A small image deblurring model, trained from scratch: 48542 training examples.
Rows from block 10 of a small image deblurring model, named by matrix and row number. Rows with one number belong to one neuron. Each number is 128 + 24 x the weight over its row's rms, rounded and kept within 0 to 255. All counts start at 0. After the name is the row's rms in percent of the matrix's.
After each neuron's rows are labels from the 100 images, of 14976, where the neuron reaches its highest value: "patch colour" is the nearest of a few named colours to the mean colour under the peak; "top examples" is what is common among them. Only what is clearly more common there than usual is listed. The data: microscope photos of single blood and bone marrow cells.
# fc1: MLP up (model.blocks.10.mlp.fc1.weight, 960x320), inputs 64-127
# fc2: MLP down (model.blocks.10.mlp.fc2.weight, 320x960, transposed), outputs 64-127

fc1.328 083 [101 143  97 104 166 137 130 165 138 109 156 191 132 100 138 159 125 119 141 111 149 134 177 138 128  91 126 150 107 152 151  97 138  83 107  98  91 165 136 140 119 111 138 137 126 116 123  95 180 142 130 101 128 119 140 112 103 118 114 160 121 160  93 129]
fc2.328 078 [132 118 144 141 120 129 127 119 139 140 129 136 111 150 105 139 112 115 126 121 118 127 122 136  96 140 135 126 146 150 116 151 140 136 117 146 137 135 128  86 127 115 140 106 124 143 122 137 147 143 128 164 133 106 119 146 124 112 119 104 154 160 125 109]
patch colour: blue
top examples: smear: peripheral blood; cell type: segmented neutrophil

fc1.272 131 [111 141 150 130 149 115 106  96 117 126  95 150 134 181 130 133 103 125 100 146 155 155 114 129 152 123 100 153 106 147 147 125 145 136 146 139 114 130 147 151 143 129 120 124 155 138 130 117 111  86  94 119 146 128 163 105 109 109 111 104 114 141 137 105]
fc2.272 171 [124  83 154  74 115 157  97 104 131 133 107 150 148 117  95 152 122 151 108 128 132 141 111 139 123 116 149 112 148 129 111 118 139 108 123 120 118 116 109 111 120 127 144 141 116 138  90 126 110 147 144 127 126 133 122 113 140 132 145 154 145 164 160 156]
patch colour: black
top examples: smear: peripheral blood; cell type: segmented neutrophil

fc1.493 114 [127  73 119 152 131 144 108 102 164 119 117 127 105 112 109 120 132 136 171 104 128 110 126 143  82 130 145 164 144 110 158 129  94 133 129 128 159 159 115 133  75 109 127 132 142 159 159 160 105 106 130 136 158 143 134 144 117 115 127 113  99 125 105 139]
fc2.493 126 [137 132 122 138 177 152 140 142 112 127 142 153 149 152 127 116 125 141 122 114 121 119 116 104 136  97 128 153 167  83 126 127 205 136 103 138 121 144 141  90 111 126 101 106 141 135 113 123 132 158 114  84 133  87 139 180  93 116 169 120 125 153 119 132]
patch colour: pink
top examples: smear: peripheral blood; cell type: segmented neutrophil

fc1.68 113 [138 128 125 119 136 165 120 113 127 125 139 130 124 156 157 130 123 102 160 173 189 150 171 148 144  58  96 102 132 126 135 127 150 131 101 140  77 114 137 135 166 157 175 108 156  98 166 177 119 110 107 131 107 118 155  60 138 152 109  97 126 128 122  75]
fc2.68 078 [122 125 147 166 146 116 115 134 133 132 161 116 134 105 150 146 105 162 120 131  98 127 152 151 127 118 117 148 111  99 138 137 143 131 138 126 153 102 125  72 105 100 126 131 120 133 101 140 133 141 113 123 140  99 133 163 118 130 172 154 119 125 138 146]
patch colour: purple
top examples: smear: peripheral blood; cell type: segmented neutrophil

fc1.57 112 [150 115  64 127 124 136 125 120 124 165 119 150 133 115 130 100 117 144 117  85 138 136 169 122 134 148  96  88 125 145 122 150 138 107 135 138 108 133 162 137 156 106 105 155 104 128 116 151 122 104 163 145 116 144 112 156 116 133 117 153 145 135 100 100]
fc2.57 075 [130 121 155 152 127 150 156 130 123 116 161 129 113 127 165 144 128 137 128 109  96 112 148 133 129 131 121 162 124 133 101 126 131 112 129 114 122 133 137 110 157  95 121 107 121 110 107 126 161 133 108 110 112 130 131 103 121 144  98 122 119 137 125 120]
patch colour: pink
top examples: smear: peripheral blood

fc1.511 097 [147 112 105 127 113 167 115 104 143 119 147 164 128 127 137  86  93 120 118 150 155 133  63  98 138 144 140 143 128 122 116 143 118 187 111 121 148 122 150 113  99 142 100 118 131 135 167 154 147  96 129 137 103 140  94  96 162 170  79 149  81 134 129 119]
fc2.511 080 [154 130 129 159 140 139 125 131 133 164 148 129 109 139 107 142  98 139 146 110  78 140 109 114 150 101 148 138 137 137 109 142 146 122  95 117 118 157 114 109 146 132  99 131 140 136 148 146 118 172 107 117 123 146 145 100 111 138 183  99 140 118 127 136]
patch colour: grey; pink
top examples: smear: peripheral blood

fc1.476 086 [144 157 140 136  97 159 162 102  70 139 137 143 122 151 142 129 103 113 151 136 154 168 148 128 153 171 125 115 163 133 136 132 142 114 112 122 108 137 167 138 130 117 175 127 214 105 132 116  96 129 155 110 143 146 119 146 121  95  79  98 110 113 106 116]
fc2.476 074 [115 136 101 138 116 151 133 151 119 119 107 136 117 112 123 139 120 117 151 152 143 111 115 141 130 111 124 128 135 113 130 125 143 151 129 124 137 100 111 129 145 145 136 147 115 111 121 125 132 143 132 149 139 138  83 113 118 101 147 108 124 113 148 144]
patch colour: blue
top examples: smear: peripheral blood; cell type: segmented neutrophil

fc1.364 118 [122 113 104 103 179 121 134 137 102 137 118 142 155 159 127  87 153 105 112 134  76 142 114 124 139 122 186 127 122 115 150 100 134 121 127 111 114 168 108 125 127 154 134 119 115 141 131 138 163 121 137 138 113 106 138 160 123 133 110 108 136 133  64 138]
fc2.364 156 [137 134 151 128  95 128 134 137 148 157 144 130 121  76  90 124 117 124 119 147 137 113  79 135 157 117 104 143 149  55 140 115 120 118 116 112 117 136 150 122 127 145 135 112 156  97 135  90 166 108 118 128 116 155 117  56 131 133 107 124 134 160 125 183]
patch colour: black
top examples: cell type: segmented neutrophil; smear: peripheral blood

fc1.447 091 [125 156 146 151 139 150 103 109 124 106  98 170 170 134 114 178 115 130 138 151 132 111 137 129  60 136 140 102 154 123 130 112 105 139 150 121 137 120  96  96 149 131 113 123 156 181 158 120 132  86  67 164 133  99 148 128 131 148  97 129 146 151 126 164]
fc2.447 072 [136  81 122 110 163 134 137 115 109 104 126 127 129 132 132 128 120 155 100 134 134 138 123 112  71 148 134 161 155 145 146 118 141 139  99 112 135 139 106  90 102 112 122 168 120 120 127 162 103 141 130 136 139 127 123 123 126 113 152 111 119 124 121 154]
patch colour: grey
top examples: smear: peripheral blood; cell type: eosinophil

fc1.727 092 [155 143 117 126 135 106 130 158 119 167 144 168  96 172 117 114 123 111 137 159 118 198 122 116 137 185 113 184 145  90 113  93 112 100 152 142 114 129 161 117 177  69 178  68 165 125 137  97  66 144 111 137 155  94  59 120 152 114 157 130 139 133  86 128]
fc2.727 075 [135 138 169 117 142  67 129 145 120 121 132 152 109 166 129 144 123 128 118 118 106 115 143 133  88 126 139 112 169 141 158 145 147 112 125 110 136 116 127 118 153 125 130 135 165 142 141 104 102 137 143 124 136 126 143 149 121 159 139  95 116 137 128 129]
patch colour: white; pink
top examples: smear: peripheral blood

fc1.55 106 [143 118 106 107 118 133 137 114 153  92 124 115 163 126 104 146 159 128  97 113 111 106 145  82 134 136 149 155 112 100 103 190 146 104 105 151 121 133  76 143  91  96 133 107 125 153 145 174 132 125  93 133 110 125 112 159  97 105 163 136  96 124 136 112]
fc2.55 077 [104 149 115 123 158 131 118 138 127 150 109 135  73 130 118 122 137 137 137 125 117 130 126 123 120 143 157 142 127 113 103 128 128 115 112 129 140 154 132 118 120 160 132 126 153 151 106 122 153 125 121 130 133 147 147 151 138 135 108 134 129 108 140 105]
patch colour: blue
top examples: smear: peripheral blood; cell type: segmented neutrophil

fc1.127 110 [138 127 118 154 129 123 145  70 141 108 136 110 130 146 172 106 127 121 130 141 130 125 164 158 133 139 160 120 139 105 149 119 145 139  99 132 133  83  99  90 126  92 134  75 119 136 127 117  90 114 124 109 156 101 118  98 119 142 142  86 155 158 109 128]
fc2.127 077 [104 141  98 131 125 152 132 149 163 126 135 124 111 138 129 126 111 145 112 142 108 126 138 134  97 139 133 115 146 125 146 124 181 108 138 144 126 138 131  93 135 109 134 155 144 129  97  97 130 121 125 163 127 114 126 145 116 131 160 159 124 118  99 155]
patch colour: purple
top examples: smear: peripheral blood

fc1.323 094 [102 101 130 122 113 127 166 110 103 160 111 109 102 113 149 110 146 151 127 102 149 127 119 124 136 141 108 114 131 132 123  99 131 123 135 145 132 130  89 132 109 117 123 118  90  64 152 124 113 119 153 170 136 125 113 125 122 145 115 138 116 131 148 142]
fc2.323 101 [122 158 160 125 103 109  99 133  93 142 137 131 124 103 145 172 142  89 134 151 105 134 145 120 135 113 136 146 150 187 135 113 149  86 124 117 124 129 118 144 178 110 144 114 111 137 140 117 105  95 128 137 144 175  95 125 144  98 123 112 118  99 168 156]
patch colour: white
top examples: smear: peripheral blood

fc1.81 105 [106 103 143 155 179 110 131 112 151 144 147 137 123 118  95 152 185 128 151 137 100  98 166 146 169 124 159 133 152 157 150 151 116 130 154 124 145 114 107 119 134 131  88 113  90 146 125  97 111 110 135 138  86 151  84 131 144  99 130 158 136 126 127 130]
fc2.81 124 [155 133 145 109 105 170 151 134 136  70 121 140 139  97 158 138 161  97 111 167 164 151 136 173 158 134 132 101 116  98 148  95 146 123 112 125 133  92 137 140  87 141 126 135 138 147 120 119 150 119 121 150 108 146 150 143 126 129 154  94 118  94 120  98]
patch colour: pink
top examples: smear: peripheral blood

fc1.757 077 [107 120 105 109 113 114 120 138  94 139 103 132 128 106 123 154 121 140 157 157 112 131 121 123 124 208 116 161 118 123 169  98 118 110 183 112  92 108  89  94 155 107  84 103 112 146 116 139 101 111 159 123 114 113 131 114  93 101 113 180 103 113 152 122]
fc2.757 077 [133 106 122 134 124 114 127 128 123 134 108 136 118 131 100 117 113 137 125 128 122 104 111 130 156 145 123 145 144 144 107 139 125 114 154 119 145 140 106 123 149 125 149 125 128 135 138 115 145 118 128 115 115 103 129 143 121 147 147 127 129 124 127 132]
patch colour: black
top examples: smear: peripheral blood

fc1.762 077 [129 107 107 109 166 123 136 151 146  97 163 154 117  79 134 139 101 121 122 136 106 114  99 102 106 115 136 145 139 128 148 136 168 151 159  98 148  97  91 105 144 104 134 132 117 109 144 112 115 123 156 145 142 141 113 151  91 129 178 193 147 139 112 143]
fc2.762 072 [129  95 153 120 134 126 140 112 109 145 129 144 144 135 114 121  99 117 136 118 142 145 118 122 121 112 113 146 131 132 104 146 117 124 121 132 116 138 146 157  98 130 140 111 152 157 113 145 126 159 139 123  91 118 111 154 133 109 135 146 126 142 126 139]
patch colour: black
top examples: smear: peripheral blood; cell type: segmented neutrophil

fc1.203 095 [150 127 116 127 149 129 130 144 123 135 102 129 116  89 143 147 147 119 118 113 162 116 109 114 140  94  92 125 114 131 155 147  92 118  98 135 118 122  81 173 107  82 132 101 146 127 133 142 173 108 143 134 103 140 165 144 136 170 132 167 120 156 116 154]
fc2.203 076 [135  97 100 130 131 142 100 119 121 121 152 112 148 108 113 132 150 130 121 137 156 137 130 135 120 102 105 137 137 112 127 125 131 124 137 105 146 117 110 122  84 126 151  91  86 133 106 127 139 145  96 109 117 121 127 116 142 111 159 164 139 152 126 137]
patch colour: blue
top examples: smear: peripheral blood; cell type: segmented neutrophil

fc1.18 095 [145 111 114 145 137 108 144 135 138 167 164 169 123 118 105  87 117  97 109 159 133 158 124 142  78 135 148 143 131 155 177  99 136 133 105 156 174 170 140  99 126 148 109 118 144 124 107 141 129 135 110 130 125 127  75  91 114 143 173 162 141 123 101  82]
fc2.18 074 [118 129 128 135 117 139 125 134 164 168 146 154  94 118 141 136 103 113 134 152 134 145 127 122 155 113 120  97 150 103 135 104 154 116 133 128 114 120 128 118 141 135 119 137 106 108 132  98 119 125 114 148 124 146 154 151 119 155 120 121 122 115 141 110]
patch colour: white
top examples: smear: peripheral blood

fc1.409 093 [148 182 125 134 174 145 111 115 107  74 111 118 140 126 159 111 119 109 132 125  95 129 115 119  66 121 107 137 120 106 127 147 131 104 141 100 137 101 148 163 130 104 112 145  80 107 162 134 117 139 140 104 101 132 101 139  92 158 125 129 113 159 142 100]
fc2.409 084 [129 133 151 126 150 145 107 127 116  92 126 108 139 127 135 121 135 135 141 145 131 104 148 157  94 129 175 152 134 135 113 132 161 130 137 107 128 148 101 135 138 181 121  83 144 142 112 137 166 113 145 108 117 120 117 148 138 130  97 167 128 140 143 116]
patch colour: black
top examples: cell type: segmented neutrophil

fc1.620 106 [145 133 127 128 145 156 140 100 153 169 118 152 117 111 150 105 126 150  85 115 117 152 106 137 105  78 148 112 134 127 117 115 102 104  96 104  91 179 122 142 127 142  95 131 154  78 134 139 125 148 133 137 187  92 139 151  83 120 120 102  98 167 121 148]
fc2.620 073 [129 104 137 146 116 130 136 127 112 152 148 140 127 131 157 128 116 161 109 143 137 110 119 140 103 130 129 108  96 133 128  96  90 145 127 129 124 131 125 121  94 116 122 140 106 157 127 136 127 136 123 106 113 135 108 102 124 142 111 119 105 112 121 107]
patch colour: purple
top examples: smear: peripheral blood; cell type: myeloblast

fc1.190 113 [118  87  82  91 121 112 110 114 160 139 127 112 124  68 124  95 135 144 162 170 109 129 104  94 105 135 106 131 120 101 158  95 135 151 112 119 106 113 150 134 155 135 143 118 157  63 162 167 113 143 116  82 164 168 157 106 137  86  92 111 139 141  53 121]
fc2.190 123 [141 147 160 143 136 131 113 185 114 129 150 101 133 124 129 138  87 110 118 166 112 138 118 148 162 137 148 138 126 134 103 126  72 112 161 118 127 148 129 113 118 142 128 109 103 120 119 135 141 109 132 117 118 116 156 131  91 133 145 104 133 179  88 133]
patch colour: blue
top examples: smear: peripheral blood; cell type: segmented neutrophil

fc1.37 117 [130 133 134 157 113 135 124 127 112 113 163 121 136 173 112 151 137  83 140 154  86  93 134 144 112  91 166 153 143 134 169 148 112 128 142 117 158 120  98 122 164 151 139 149  90 128 149  98 139 124  70 124  86  99 106 125 122 157 149 109 133 108 108  95]
fc2.37 179 [173 140 126 101 145 168 135 136 162 145 113 134  84 112 136 138 139 123 127 137 196 125 120 120 129 162 116  91 119  77 132 125  73 158 110 118 120 117 152 134  99 156 137 144 115 142 141 151 115 125 129 115 142  95 153 141 166 120 137  68 114 110 136  70]
patch colour: purple
top examples: smear: peripheral blood

fc1.530 086 [111 135 126  57 139 159 134 109 137  89 119  88 153  53  89 100 148 139 125  93 140 107 113 165 138  96 172 143 145 138 127  94 131 142  69 190 139 145 106 114 114 103 148 125  97 107 129 122 147 127  84 102 112 123 156 160 107 111 170 111 124 139 115 107]
fc2.530 077 [ 98 136 126 126 146 104 151 121 135 129 114 141 131 130 104 127  99 131 138 147 128 153 117 108 142 103 129 137 134 131 110 142 132 133 128 151 109 140 147 118 125 125 135 122 122 128 109 124 132 120 103 137 135 120 132 148 111 122 153 131 101 121 132 113]
patch colour: black
top examples: smear: peripheral blood; cell type: segmented neutrophil

fc1.624 094 [121 153  99 120 144 123 134 127 124 135 162 133 159 111 127  94 107 104 124 160 137 170  79 156 115 130 113 127  96 144 116 120 159 150 100 113 109 102 116 167 183 138 114 164 127 133 176 116 127  95 143 147 189 115 145  86 162 112 166 103 114 145 128 150]
fc2.624 080 [143 113 145 144 138  99 120 109 150 105 147 135 145 150 136 138 122 123 102 145 123 132 132 137 132 126 161 126  98 154 129 119  93 113 120 126 125 105 107 146 105 113 113 121 118 123 118 128 125 130 153 139 132 119 127 158 126 143 110 136 113 112 143 147]
patch colour: white; pink
top examples: smear: peripheral blood; cell type: segmented neutrophil

fc1.638 090 [126 116 152 114 136 132 125 111 137 135 105 126 181 116 135 106 109 124 133  89 147 182 137 109 137 110 124  94 113  90 122 118 129  96 105 144 107 121 133 162 163 131 127 121 168 118  87 129 108 154  80  95 128 136 176  94 137 147  84 130 134 144 120  86]
fc2.638 077 [130 137 113 131 124 160 151 134 154 116 145 128 116 100 110 157 118 138 123 141 102 100 141 130 110 146 153 160 145 118 103 139 127  82 134 133 141 125 135 121 127 141 173 138 139 147 127 129 129 110 152 171 102 157 106 123 141 109 157 112 133 144 118 124]
patch colour: purple
top examples: smear: peripheral blood; cell type: segmented neutrophil

fc1.588 106 [111 150 134 144 116 152 100  90  99 158 159 138 130 127 168 120 138 173 112 161  99 102 191 117 123 164 167 137 154 121 135 135 103 138 135 127 124  76  89 117 164 143 137 122 105  94  97 148  99 119 160  97 112 153 161  96 135 167 132 147 118 112 123 165]
fc2.588 116 [137 128 161 117 140 152 131 102 108 119 170 118 150  94 122 144 122 109 140 145 163 132 182 151 169 125 107 159 137  98 155 104 138 127 102 135 151 125 128 156 125 106 126 136 135 138 139 123 134 112 142 157 156 105 115 158 136  98 127 145 145 141 109 124]
patch colour: pink
top examples: smear: peripheral blood

fc1.593 093 [ 96 117 125 121 143 145 135 140 144 112 132 123 107 128  99 145 139 131 114 106 150 144 164 100 110 114 122 148 155 117 127 166 139 143 137 151 107 147  78 112  66 107 153 162 130 121 184 122 140 114 116 112 144 131 125 148 106 133 106 136 151 125 139 169]
fc2.593 075 [145 131 152 141 123 137 104 127 135 123 107 139 130 140 122 137 129 140 123 133 169 142 119 139 131 102 137 130 113 120 121 110 153 113 130 145 139 146 123 116 141 124 124 129 128 129 126 114 119  98 129 161 117 117  93 127 133 100 129 110 130 136 107 111]
patch colour: blue; white
top examples: smear: peripheral blood; cell type: segmented neutrophil

fc1.745 106 [166 156  97 124 169 153  70 147  84 152 114 154 101 138  92 119 127 165 111 143 131 119 115 121 115 131 122 161 133 132 164  90 116 124 169 133 111 124 141 127 139 135 119 109  88 131 117 172 169 117 117 110 158 113 171 102  87 120 135 149 130 127 108 121]
fc2.745 080 [121  98 127 126 156 146 109 110 124 107 109 137 135 127 118 138 138 150 136 127 139 131 129 123 129 133 122 156 148 121 113 131 196 133 110 145 143 134 107 117 145 169 109 120 139 154 102 134 137 136 123 122 123 139 109 171 142 131 116 124 139 136 127 103]
patch colour: grey
top examples: smear: peripheral blood; cell type: eosinophil

fc1.738 096 [145 122 156 123 124  90 126 118 120 145 140 160 140 119 133  88 126 136 141 112 164 146 127 165 119 143  89 115 167 146 132 152 114 149 173 133 140 150 173 105 136 123  98 142 144  88 150 115 128 119 102 137 146 131 139 136 133 125 148 143 155 127 138 130]
fc2.738 120 [131 126 125 137 117 146 123 135 136  96 134 117 135 105 137 172 135 117 139 134 108 165 139 144 157 139 162 100 136 159 162 132 141 110 162 126 159 114 126 126 101 158 116 174 141 148 154 148 158 134 132 152 132 118 126 150 122 135 178 113 129 113 174 159]
patch colour: pink
top examples: smear: peripheral blood

fc1.202 079 [111 172 103 158 139  96 132 112 136 108 121 117 152 156 134 140 135 146 121 101 122 109  80 116  55 135 120 144 135 136 149 160 177  85 119 122 105 137  96 131 155 123 132 128 157 110 129 119 128  98 147 107 157 131 168 131 123 193 105 117 110 116  98 141]
fc2.202 072 [111 121  98 140  80 141 104 132 113 141 139 153 128 150  97 116 144 106 148 138 141 140 109 134 111 134 144 127 111 145 143 118 126 142 125 121 124 126 150 131 135 137 150 130 103 141 132 106 138 139 111 136 135 105 118  97 116 120 127 119 127 122 156 128]
patch colour: blue
top examples: smear: peripheral blood; cell type: segmented neutrophil

fc1.263 091 [159 156  93 142 116  89  86 136  95 164 153 145 115 116 147 128 128 143 121 109 146 107 143 127 137 103 134 100 168 123  99 152 130 120 149 113 127 147 109 136 127 130 123 172 114 134 147 148 124 116 156 136 103 111 106  78 117 169 120 168 156 122 153 134]
fc2.263 078 [137 126 162 135 155 130  95  86 106 152 156 126 102 108 138 122 119 145 150 107 118 168 147 114 121 131 122 120 188 129 122 143 115 152 143 117 165 117 103 146 140 145 111 108 137 119 129 152 114 136 118 112 109 132 119 149 123 117 126 116 118  87 133 141]
patch colour: pink
top examples: smear: peripheral blood; cell type: segmented neutrophil

fc1.668 094 [141  94  99 134  74 140 179 142 138 145  91 163 125 159 109 161 166 123 152 103 121 111 133 105 140 130 127 130 123 169 144 126 127  87 156 154 164 149 136  96 129  99 116 140 168 161 123 111 135 149 124 131 118 137 150 149 124 117 130 118 156 119 127 159]
fc2.668 093 [129 112 152 101 197 102 122  98 131 149 108 135 112 132 152 128 143 126 115  84 145 132 104 120 193 149 141 111 155 145 137 131 103 128 101 142  83 119 124  97 119 133 120 141 108 103 126 121 149  99 146  93 137 109 111 112 125 130 106 133 137 102 163 127]
patch colour: purple
top examples: smear: peripheral blood

fc1.200 117 [ 83 135 107 110 131 109 122 132 130 112  90 150 137 137 155 170 117 135 174 113 148 190 107 102  89 123 123 165 127 138  94 121  57 135  78 153 133 107 130 212  74 119 179  95 117 135 169 138 159 125 100 115 122 122 114 118 128 118 148 119 103  91 139 153]
fc2.200 083 [147 127 142 108 130 100 133 148 140 113 120 111  98 134 103 113 113 131 101 128 144 124 130 126  98 128 141 117 135 147 143 107 132 126 114 148 140 137 143 157 147 109 117 109 136 132 122 133 116 109 157  99 145 134 117 145 125 142 138 145 126 106 149 127]
patch colour: pink
top examples: smear: peripheral blood; cell type: segmented neutrophil

fc1.673 087 [ 98 163 145 143 116 111 103 165 114 114 132 169 151  80 112 122 119 137 102 134 112 122 162 169 101  96 139 145 119 148 135 145 133 140 106 126 136 164 124 130 134 155 121  71  86  77 124 120 109 138 115 120 136 142 161 135 125 142 143 148 124 137  78 119]
fc2.673 070 [128 120 144 131 136 122 138 114 121 156  99 116 153 125 125 125 121 132 135 117 135 144 148 116 115 105 151 100 139 118 122 127 146 136 138 125 130 129 152 120 125 136 124 121 140 117 130 104 106 131  99 142 113  95 132 126 146 111 146 136 128 122 110 123]
patch colour: white
top examples: smear: peripheral blood

fc1.80 100 [ 66 116 138 119 137 157 121 149  92 117 165 158 104  98  75 118 149 142 146 107 140 100 108 135 175 165 182 156 174 168 121 114  99 110  86 170 118 140 135 110 145 127 105 104 126 118 100 119 108 136 139 119 205 142 126 134 141 133 130 134  73 121 147 127]
fc2.80 078 [113 126 132 127  95 129 130 111 124 128 123 147 109 135 133 129 116 116 152 130 129 135 142 113 138 129 126  90 131 111 114 117 150 100 131 123 142 151 109 162 139 137 145 121 115 164 132 143 160 135 134 132 113 136 103  95 159 124 124 118 123 117 132 133]
patch colour: blue
top examples: smear: peripheral blood; cell type: segmented neutrophil

fc1.555 085 [103 149 106 138 116 120 114 134 118  95 108 145 165 135 133 116 167 120 158 129 125 125 146 145  70 140 164 138 117 147 142 147  97 135  94  99 122 117  78 156 126 150 167  85 124 121 181 138  90 103 137 158 139 125 111 126  84 148 128 119 130 132  92 140]
fc2.555 072 [133 121  95 100 121 117 126 141 130 110 159 137 169 115 110 114 120 122 125 140 130 112 132 134 149 128 113 128 133 112 155 152 158 145 142 117 137 139 141 136 126 138 134 110 137 140 120 116 133 130 142 148 148 114 122 150 134 129 103 153 142 118 116 124]
patch colour: blue
top examples: cell type: segmented neutrophil; smear: peripheral blood