python train.py --model="image deblurring model" --dataset="microscope photos of single blood and bone marrow cells" --train_examples=48542 --image_size=32 --crop_scale_min=1 --horizontal_flip=true --task="deblurring" --loss="l1" --arch="convnext" --isotropic=true --norm="layernorm" --activation="gelu" --mlp_ratio=3 --layer_scale_init=0.1 --inner_norm=true --patch_size=[1, 1] --layers=14 --width=320 --kernel_size=3 --init="lecun_normal" --residual_init="none" --optimizer="soap" --beta2=0.95 --lr=0.0014 --beta1=0.95 --shampoo_beta=0.95 --eps=1e-08 --precondition_frequency=16 --max_precond_dim=1024 --one_sided=true --adamw_lr_other_params=0.00087 --grad_clip=5.0 --steps=7000 --batch_size=32 --epochs=4.6 --lr_schedule="cosine" --final_lr_fraction=0 --warmup_steps=1400 --weight_decay=0.2 --adamw_weight_decay_other_params=0.05
Rows from block 10 of a small image deblurring model, named by matrix and row number. Rows with one number belong to one neuron. Each number is 50 + 15 x the weight over its row's rms, rounded and kept within 0 to 99. All counts start at 0.
After each neuron's rows are labels from the 100 images, of 14976, where the neuron reaches its highest value: "top examples" is what is common among them; "patch colour" is the nearest of a few named colours to the mean colour under the peak. Only what is clearly more common there than usual is listed. The data: microscope photos of single blood and bone marrow cells.
# fc1: MLP up (model.blocks.10.mlp.fc1.weight, 960x320), inputs 192-255
# fc2: MLP down (model.blocks.10.mlp.fc2.weight, 320x960, transposed), outputs 192-255

fc1.489:51 34 58 40 51 62 71 65 69 55 71 28 48 67 36 37 50 63 55 27 36 27 38 34 46 70 57 55 45 54 34 51 64 61 59 50 44 58 70 28 57 58 50 43 49 77 56 46 62 76 42 69 46 44 45 44 61 38 60 35 40 47 55 65
fc2.489:60 56 34 71 36 53 57 46 66 51 53 53 48 51 54 99 39 51 50 37 62 30 61 58 53 61 36 65 47 40 39 49 75 44 71 51 52 52 32 53 43 46 64 59 51 78 54 20 47 36 56 63 65 61 44 56 57 54 52 44 51 66 45 52
top examples: cell type: segmented neutrophil
patch colour: white; pink

fc1.467:39 44 32 48 57 62 55 28 41 37 57 95 49 59 41 60 36 35 56 44 72 69 51 36 35 23 04 57 60 66 88 57 52 43 45 32 52 41 04 61 31 69 38 46 67 49 43 49 51 72 81 46 50 60 47 69 28 59 51 64 43 51 78 85
fc2.467:25 58 44 61 52 43 38 57 52 53 33 99 53 52 59 00 59 65 65 19 60 39 86 47 31 46 23 41 52 53 51 45 02 59 50 48 74 52 70 35 62 43 63 44 76 63 46 64 51 46 73 81 55 65 50 58 34 47 55 51 62 48 57 63
top examples: smear: peripheral blood; cell type: segmented neutrophil
patch colour: pink

fc1.203:42 21 44 58 44 54 25 47 60 63 52 44 44 65 29 82 53 47 39 67 56 45 38 98 66 49 77 43 59 58 13 52 47 26 55 51 38 40 34 57 58 60 52 42 41 32 52 53 25 54 35 82 57 67 61 51 37 44 33 52 35 60 56 61
fc2.203:48 30 46 76 39 56 60 44 47 45 40 50 38 59 47 00 52 60 55 73 53 21 53 53 48 36 41 70 53 45 57 44 39 37 38 54 46 50 57 41 72 57 67 55 47 32 40 64 37 44 56 41 65 51 46 54 62 60 48 45 69 52 47 55
top examples: smear: peripheral blood; cell type: segmented neutrophil
patch colour: blue

fc1.593:44 44 66 66 50 29 77 63 70 37 37 14 55 36 50 57 43 62 56 62 40 25 53 58 51 42 54 34 57 35 47 39 49 36 40 53 65 20 27 50 45 57 36 46 29 93 45 73 79 50 49 56 19 57 43 52 45 91 70 42 24 73 54 31
fc2.593:41 67 50 48 47 38 50 49 44 62 43 49 59 52 47 00 50 67 50 33 46 54 35 39 28 53 37 68 44 42 48 52 48 47 35 41 51 50 51 48 36 59 45 35 51 38 42 47 55 60 47 65 48 55 66 57 53 53 28 57 65 56 48 56
top examples: smear: peripheral blood; cell type: segmented neutrophil
patch colour: blue; white

fc1.418:59 24 25 38 61 56 18 50 55 55 57 75 43 53 67 60 47 46 36 80 52 75 45 68 66 47 43 70 40 58 46 43 48 33 20 44 46 49 40 48 59 40 39 44 59 58 53 47 33 70 65 43 69 79 54 61 48 33 27 56 54 54 68 48
fc2.418:45 56 57 72 46 56 28 53 36 07 52 56 45 53 49 00 62 76 51 45 43 32 28 53 50 59 68 57 72 50 47 62 36 60 60 52 53 47 42 59 57 52 50 45 48 43 30 33 31 37 35 39 68 46 46 42 46 52 42 37 69 26 60 39
top examples: cell type: artefact
patch colour: purple

fc1.755:43 59 55 58 65 57 84 37 42 68 51 52 57 56 59 46 53 33 65 77 46 41 53 50 55 38 45 47 43 65 62 33 57 41 36 91 48 47 77 75 66 29 44 55 46 61 54 34 41 58 74 52 56 30 42 51 58 38 58 32 55 47 96 62
fc2.755:46 54 51 67 40 50 40 54 39 32 46 71 43 55 37 00 47 55 57 39 63 59 40 58 37 45 67 55 55 41 50 40 39 57 42 50 66 54 44 36 35 69 45 32 41 43 40 75 62 57 53 51 47 43 66 69 39 49 49 58 71 58 25 31
top examples: cell type: segmented neutrophil; smear: peripheral blood
patch colour: white

fc1.415:37 40 55 61 75 61 58 48 37 61 28 40 58 19 35 65 21 31 67 36 71 57 52 52 40 59 46 58 74 53 61 51 45 36 27 61 31 55 24 53 47 44 48 65 54 59 72 56 24 31 38 69 19 55 59 41 70 57 66 60 32 43 56 23
fc2.415:57 55 54 43 33 59 40 54 41 28 55 45 40 48 65 00 50 54 69 54 39 36 72 44 55 56 47 35 52 58 40 53 49 44 72 54 52 55 60 64 56 49 57 47 57 33 39 52 42 53 57 70 59 58 44 66 59 42 30 46 47 49 51 54
top examples: smear: peripheral blood; cell type: segmented neutrophil
patch colour: blue

fc1.672:32 63 40 82 34 54 62 72 50 52 34 57 82 50 61 50 61 76 54 62 29 41 55 60 29 45 33 58 72 63 52 37 34 42 20 62 45 45 50 71 49 45 34 38 33 43 73 40 58 48 52 22 48 78 52 60 44 34 61 34 75 55 35 26
fc2.672:36 53 51 44 40 46 48 56 42 45 53 70 38 59 41 00 33 22 55 68 49 50 38 67 48 44 56 46 41 42 47 51 63 45 45 35 61 45 40 48 49 33 38 52 56 51 56 40 56 27 58 04 52 39 55 60 60 34 40 59 39 26 40 46
top examples: cell type: artefact
patch colour: pink; white

fc1.93:47 69 50 49 40 57 90 32 73 40 70 66 61 56 65 45 68 44 21 67 47 85 67 43 58 60 55 25 64 58 45 38 44 51 34 56 36 46 54 53 58 69 33 41 39 68 32 12 75 53 54 50 46 43 32 52 40 56 56 67 50 52 61 44
fc2.93:53 55 66 60 36 52 31 38 70 61 51 54 66 37 54 99 60 53 36 51 45 49 59 46 54 73 60 51 65 59 50 30 68 55 43 45 55 59 57 47 48 56 45 60 39 22 46 54 48 67 25 29 51 46 44 45 43 45 37 45 57 51 42 62
top examples: cell type: segmented neutrophil; smear: peripheral blood
patch colour: purple

fc1.364:46 52 61 36 52 34 27 58 31 60 23 40 50 40 43 43 53 44 59 41 60 48 71 35 85 39 43 50 72 59 62 58 73 39 52 41 42 51 50 44 70 40 54 25 38 62 41 56 52 30 69 59 52 38 47 51 36 62 29 53 13 47 51 49
fc2.364:43 52 49 51 47 51 46 53 33 41 48 24 50 49 47 03 45 78 58 51 26 49 59 28 20 42 48 70 53 42 47 39 21 60 37 42 46 54 71 51 46 37 50 45 44 06 37 76 36 67 62 88 46 56 35 53 44 49 82 29 41 70 43 60
top examples: cell type: segmented neutrophil; smear: peripheral blood
patch colour: black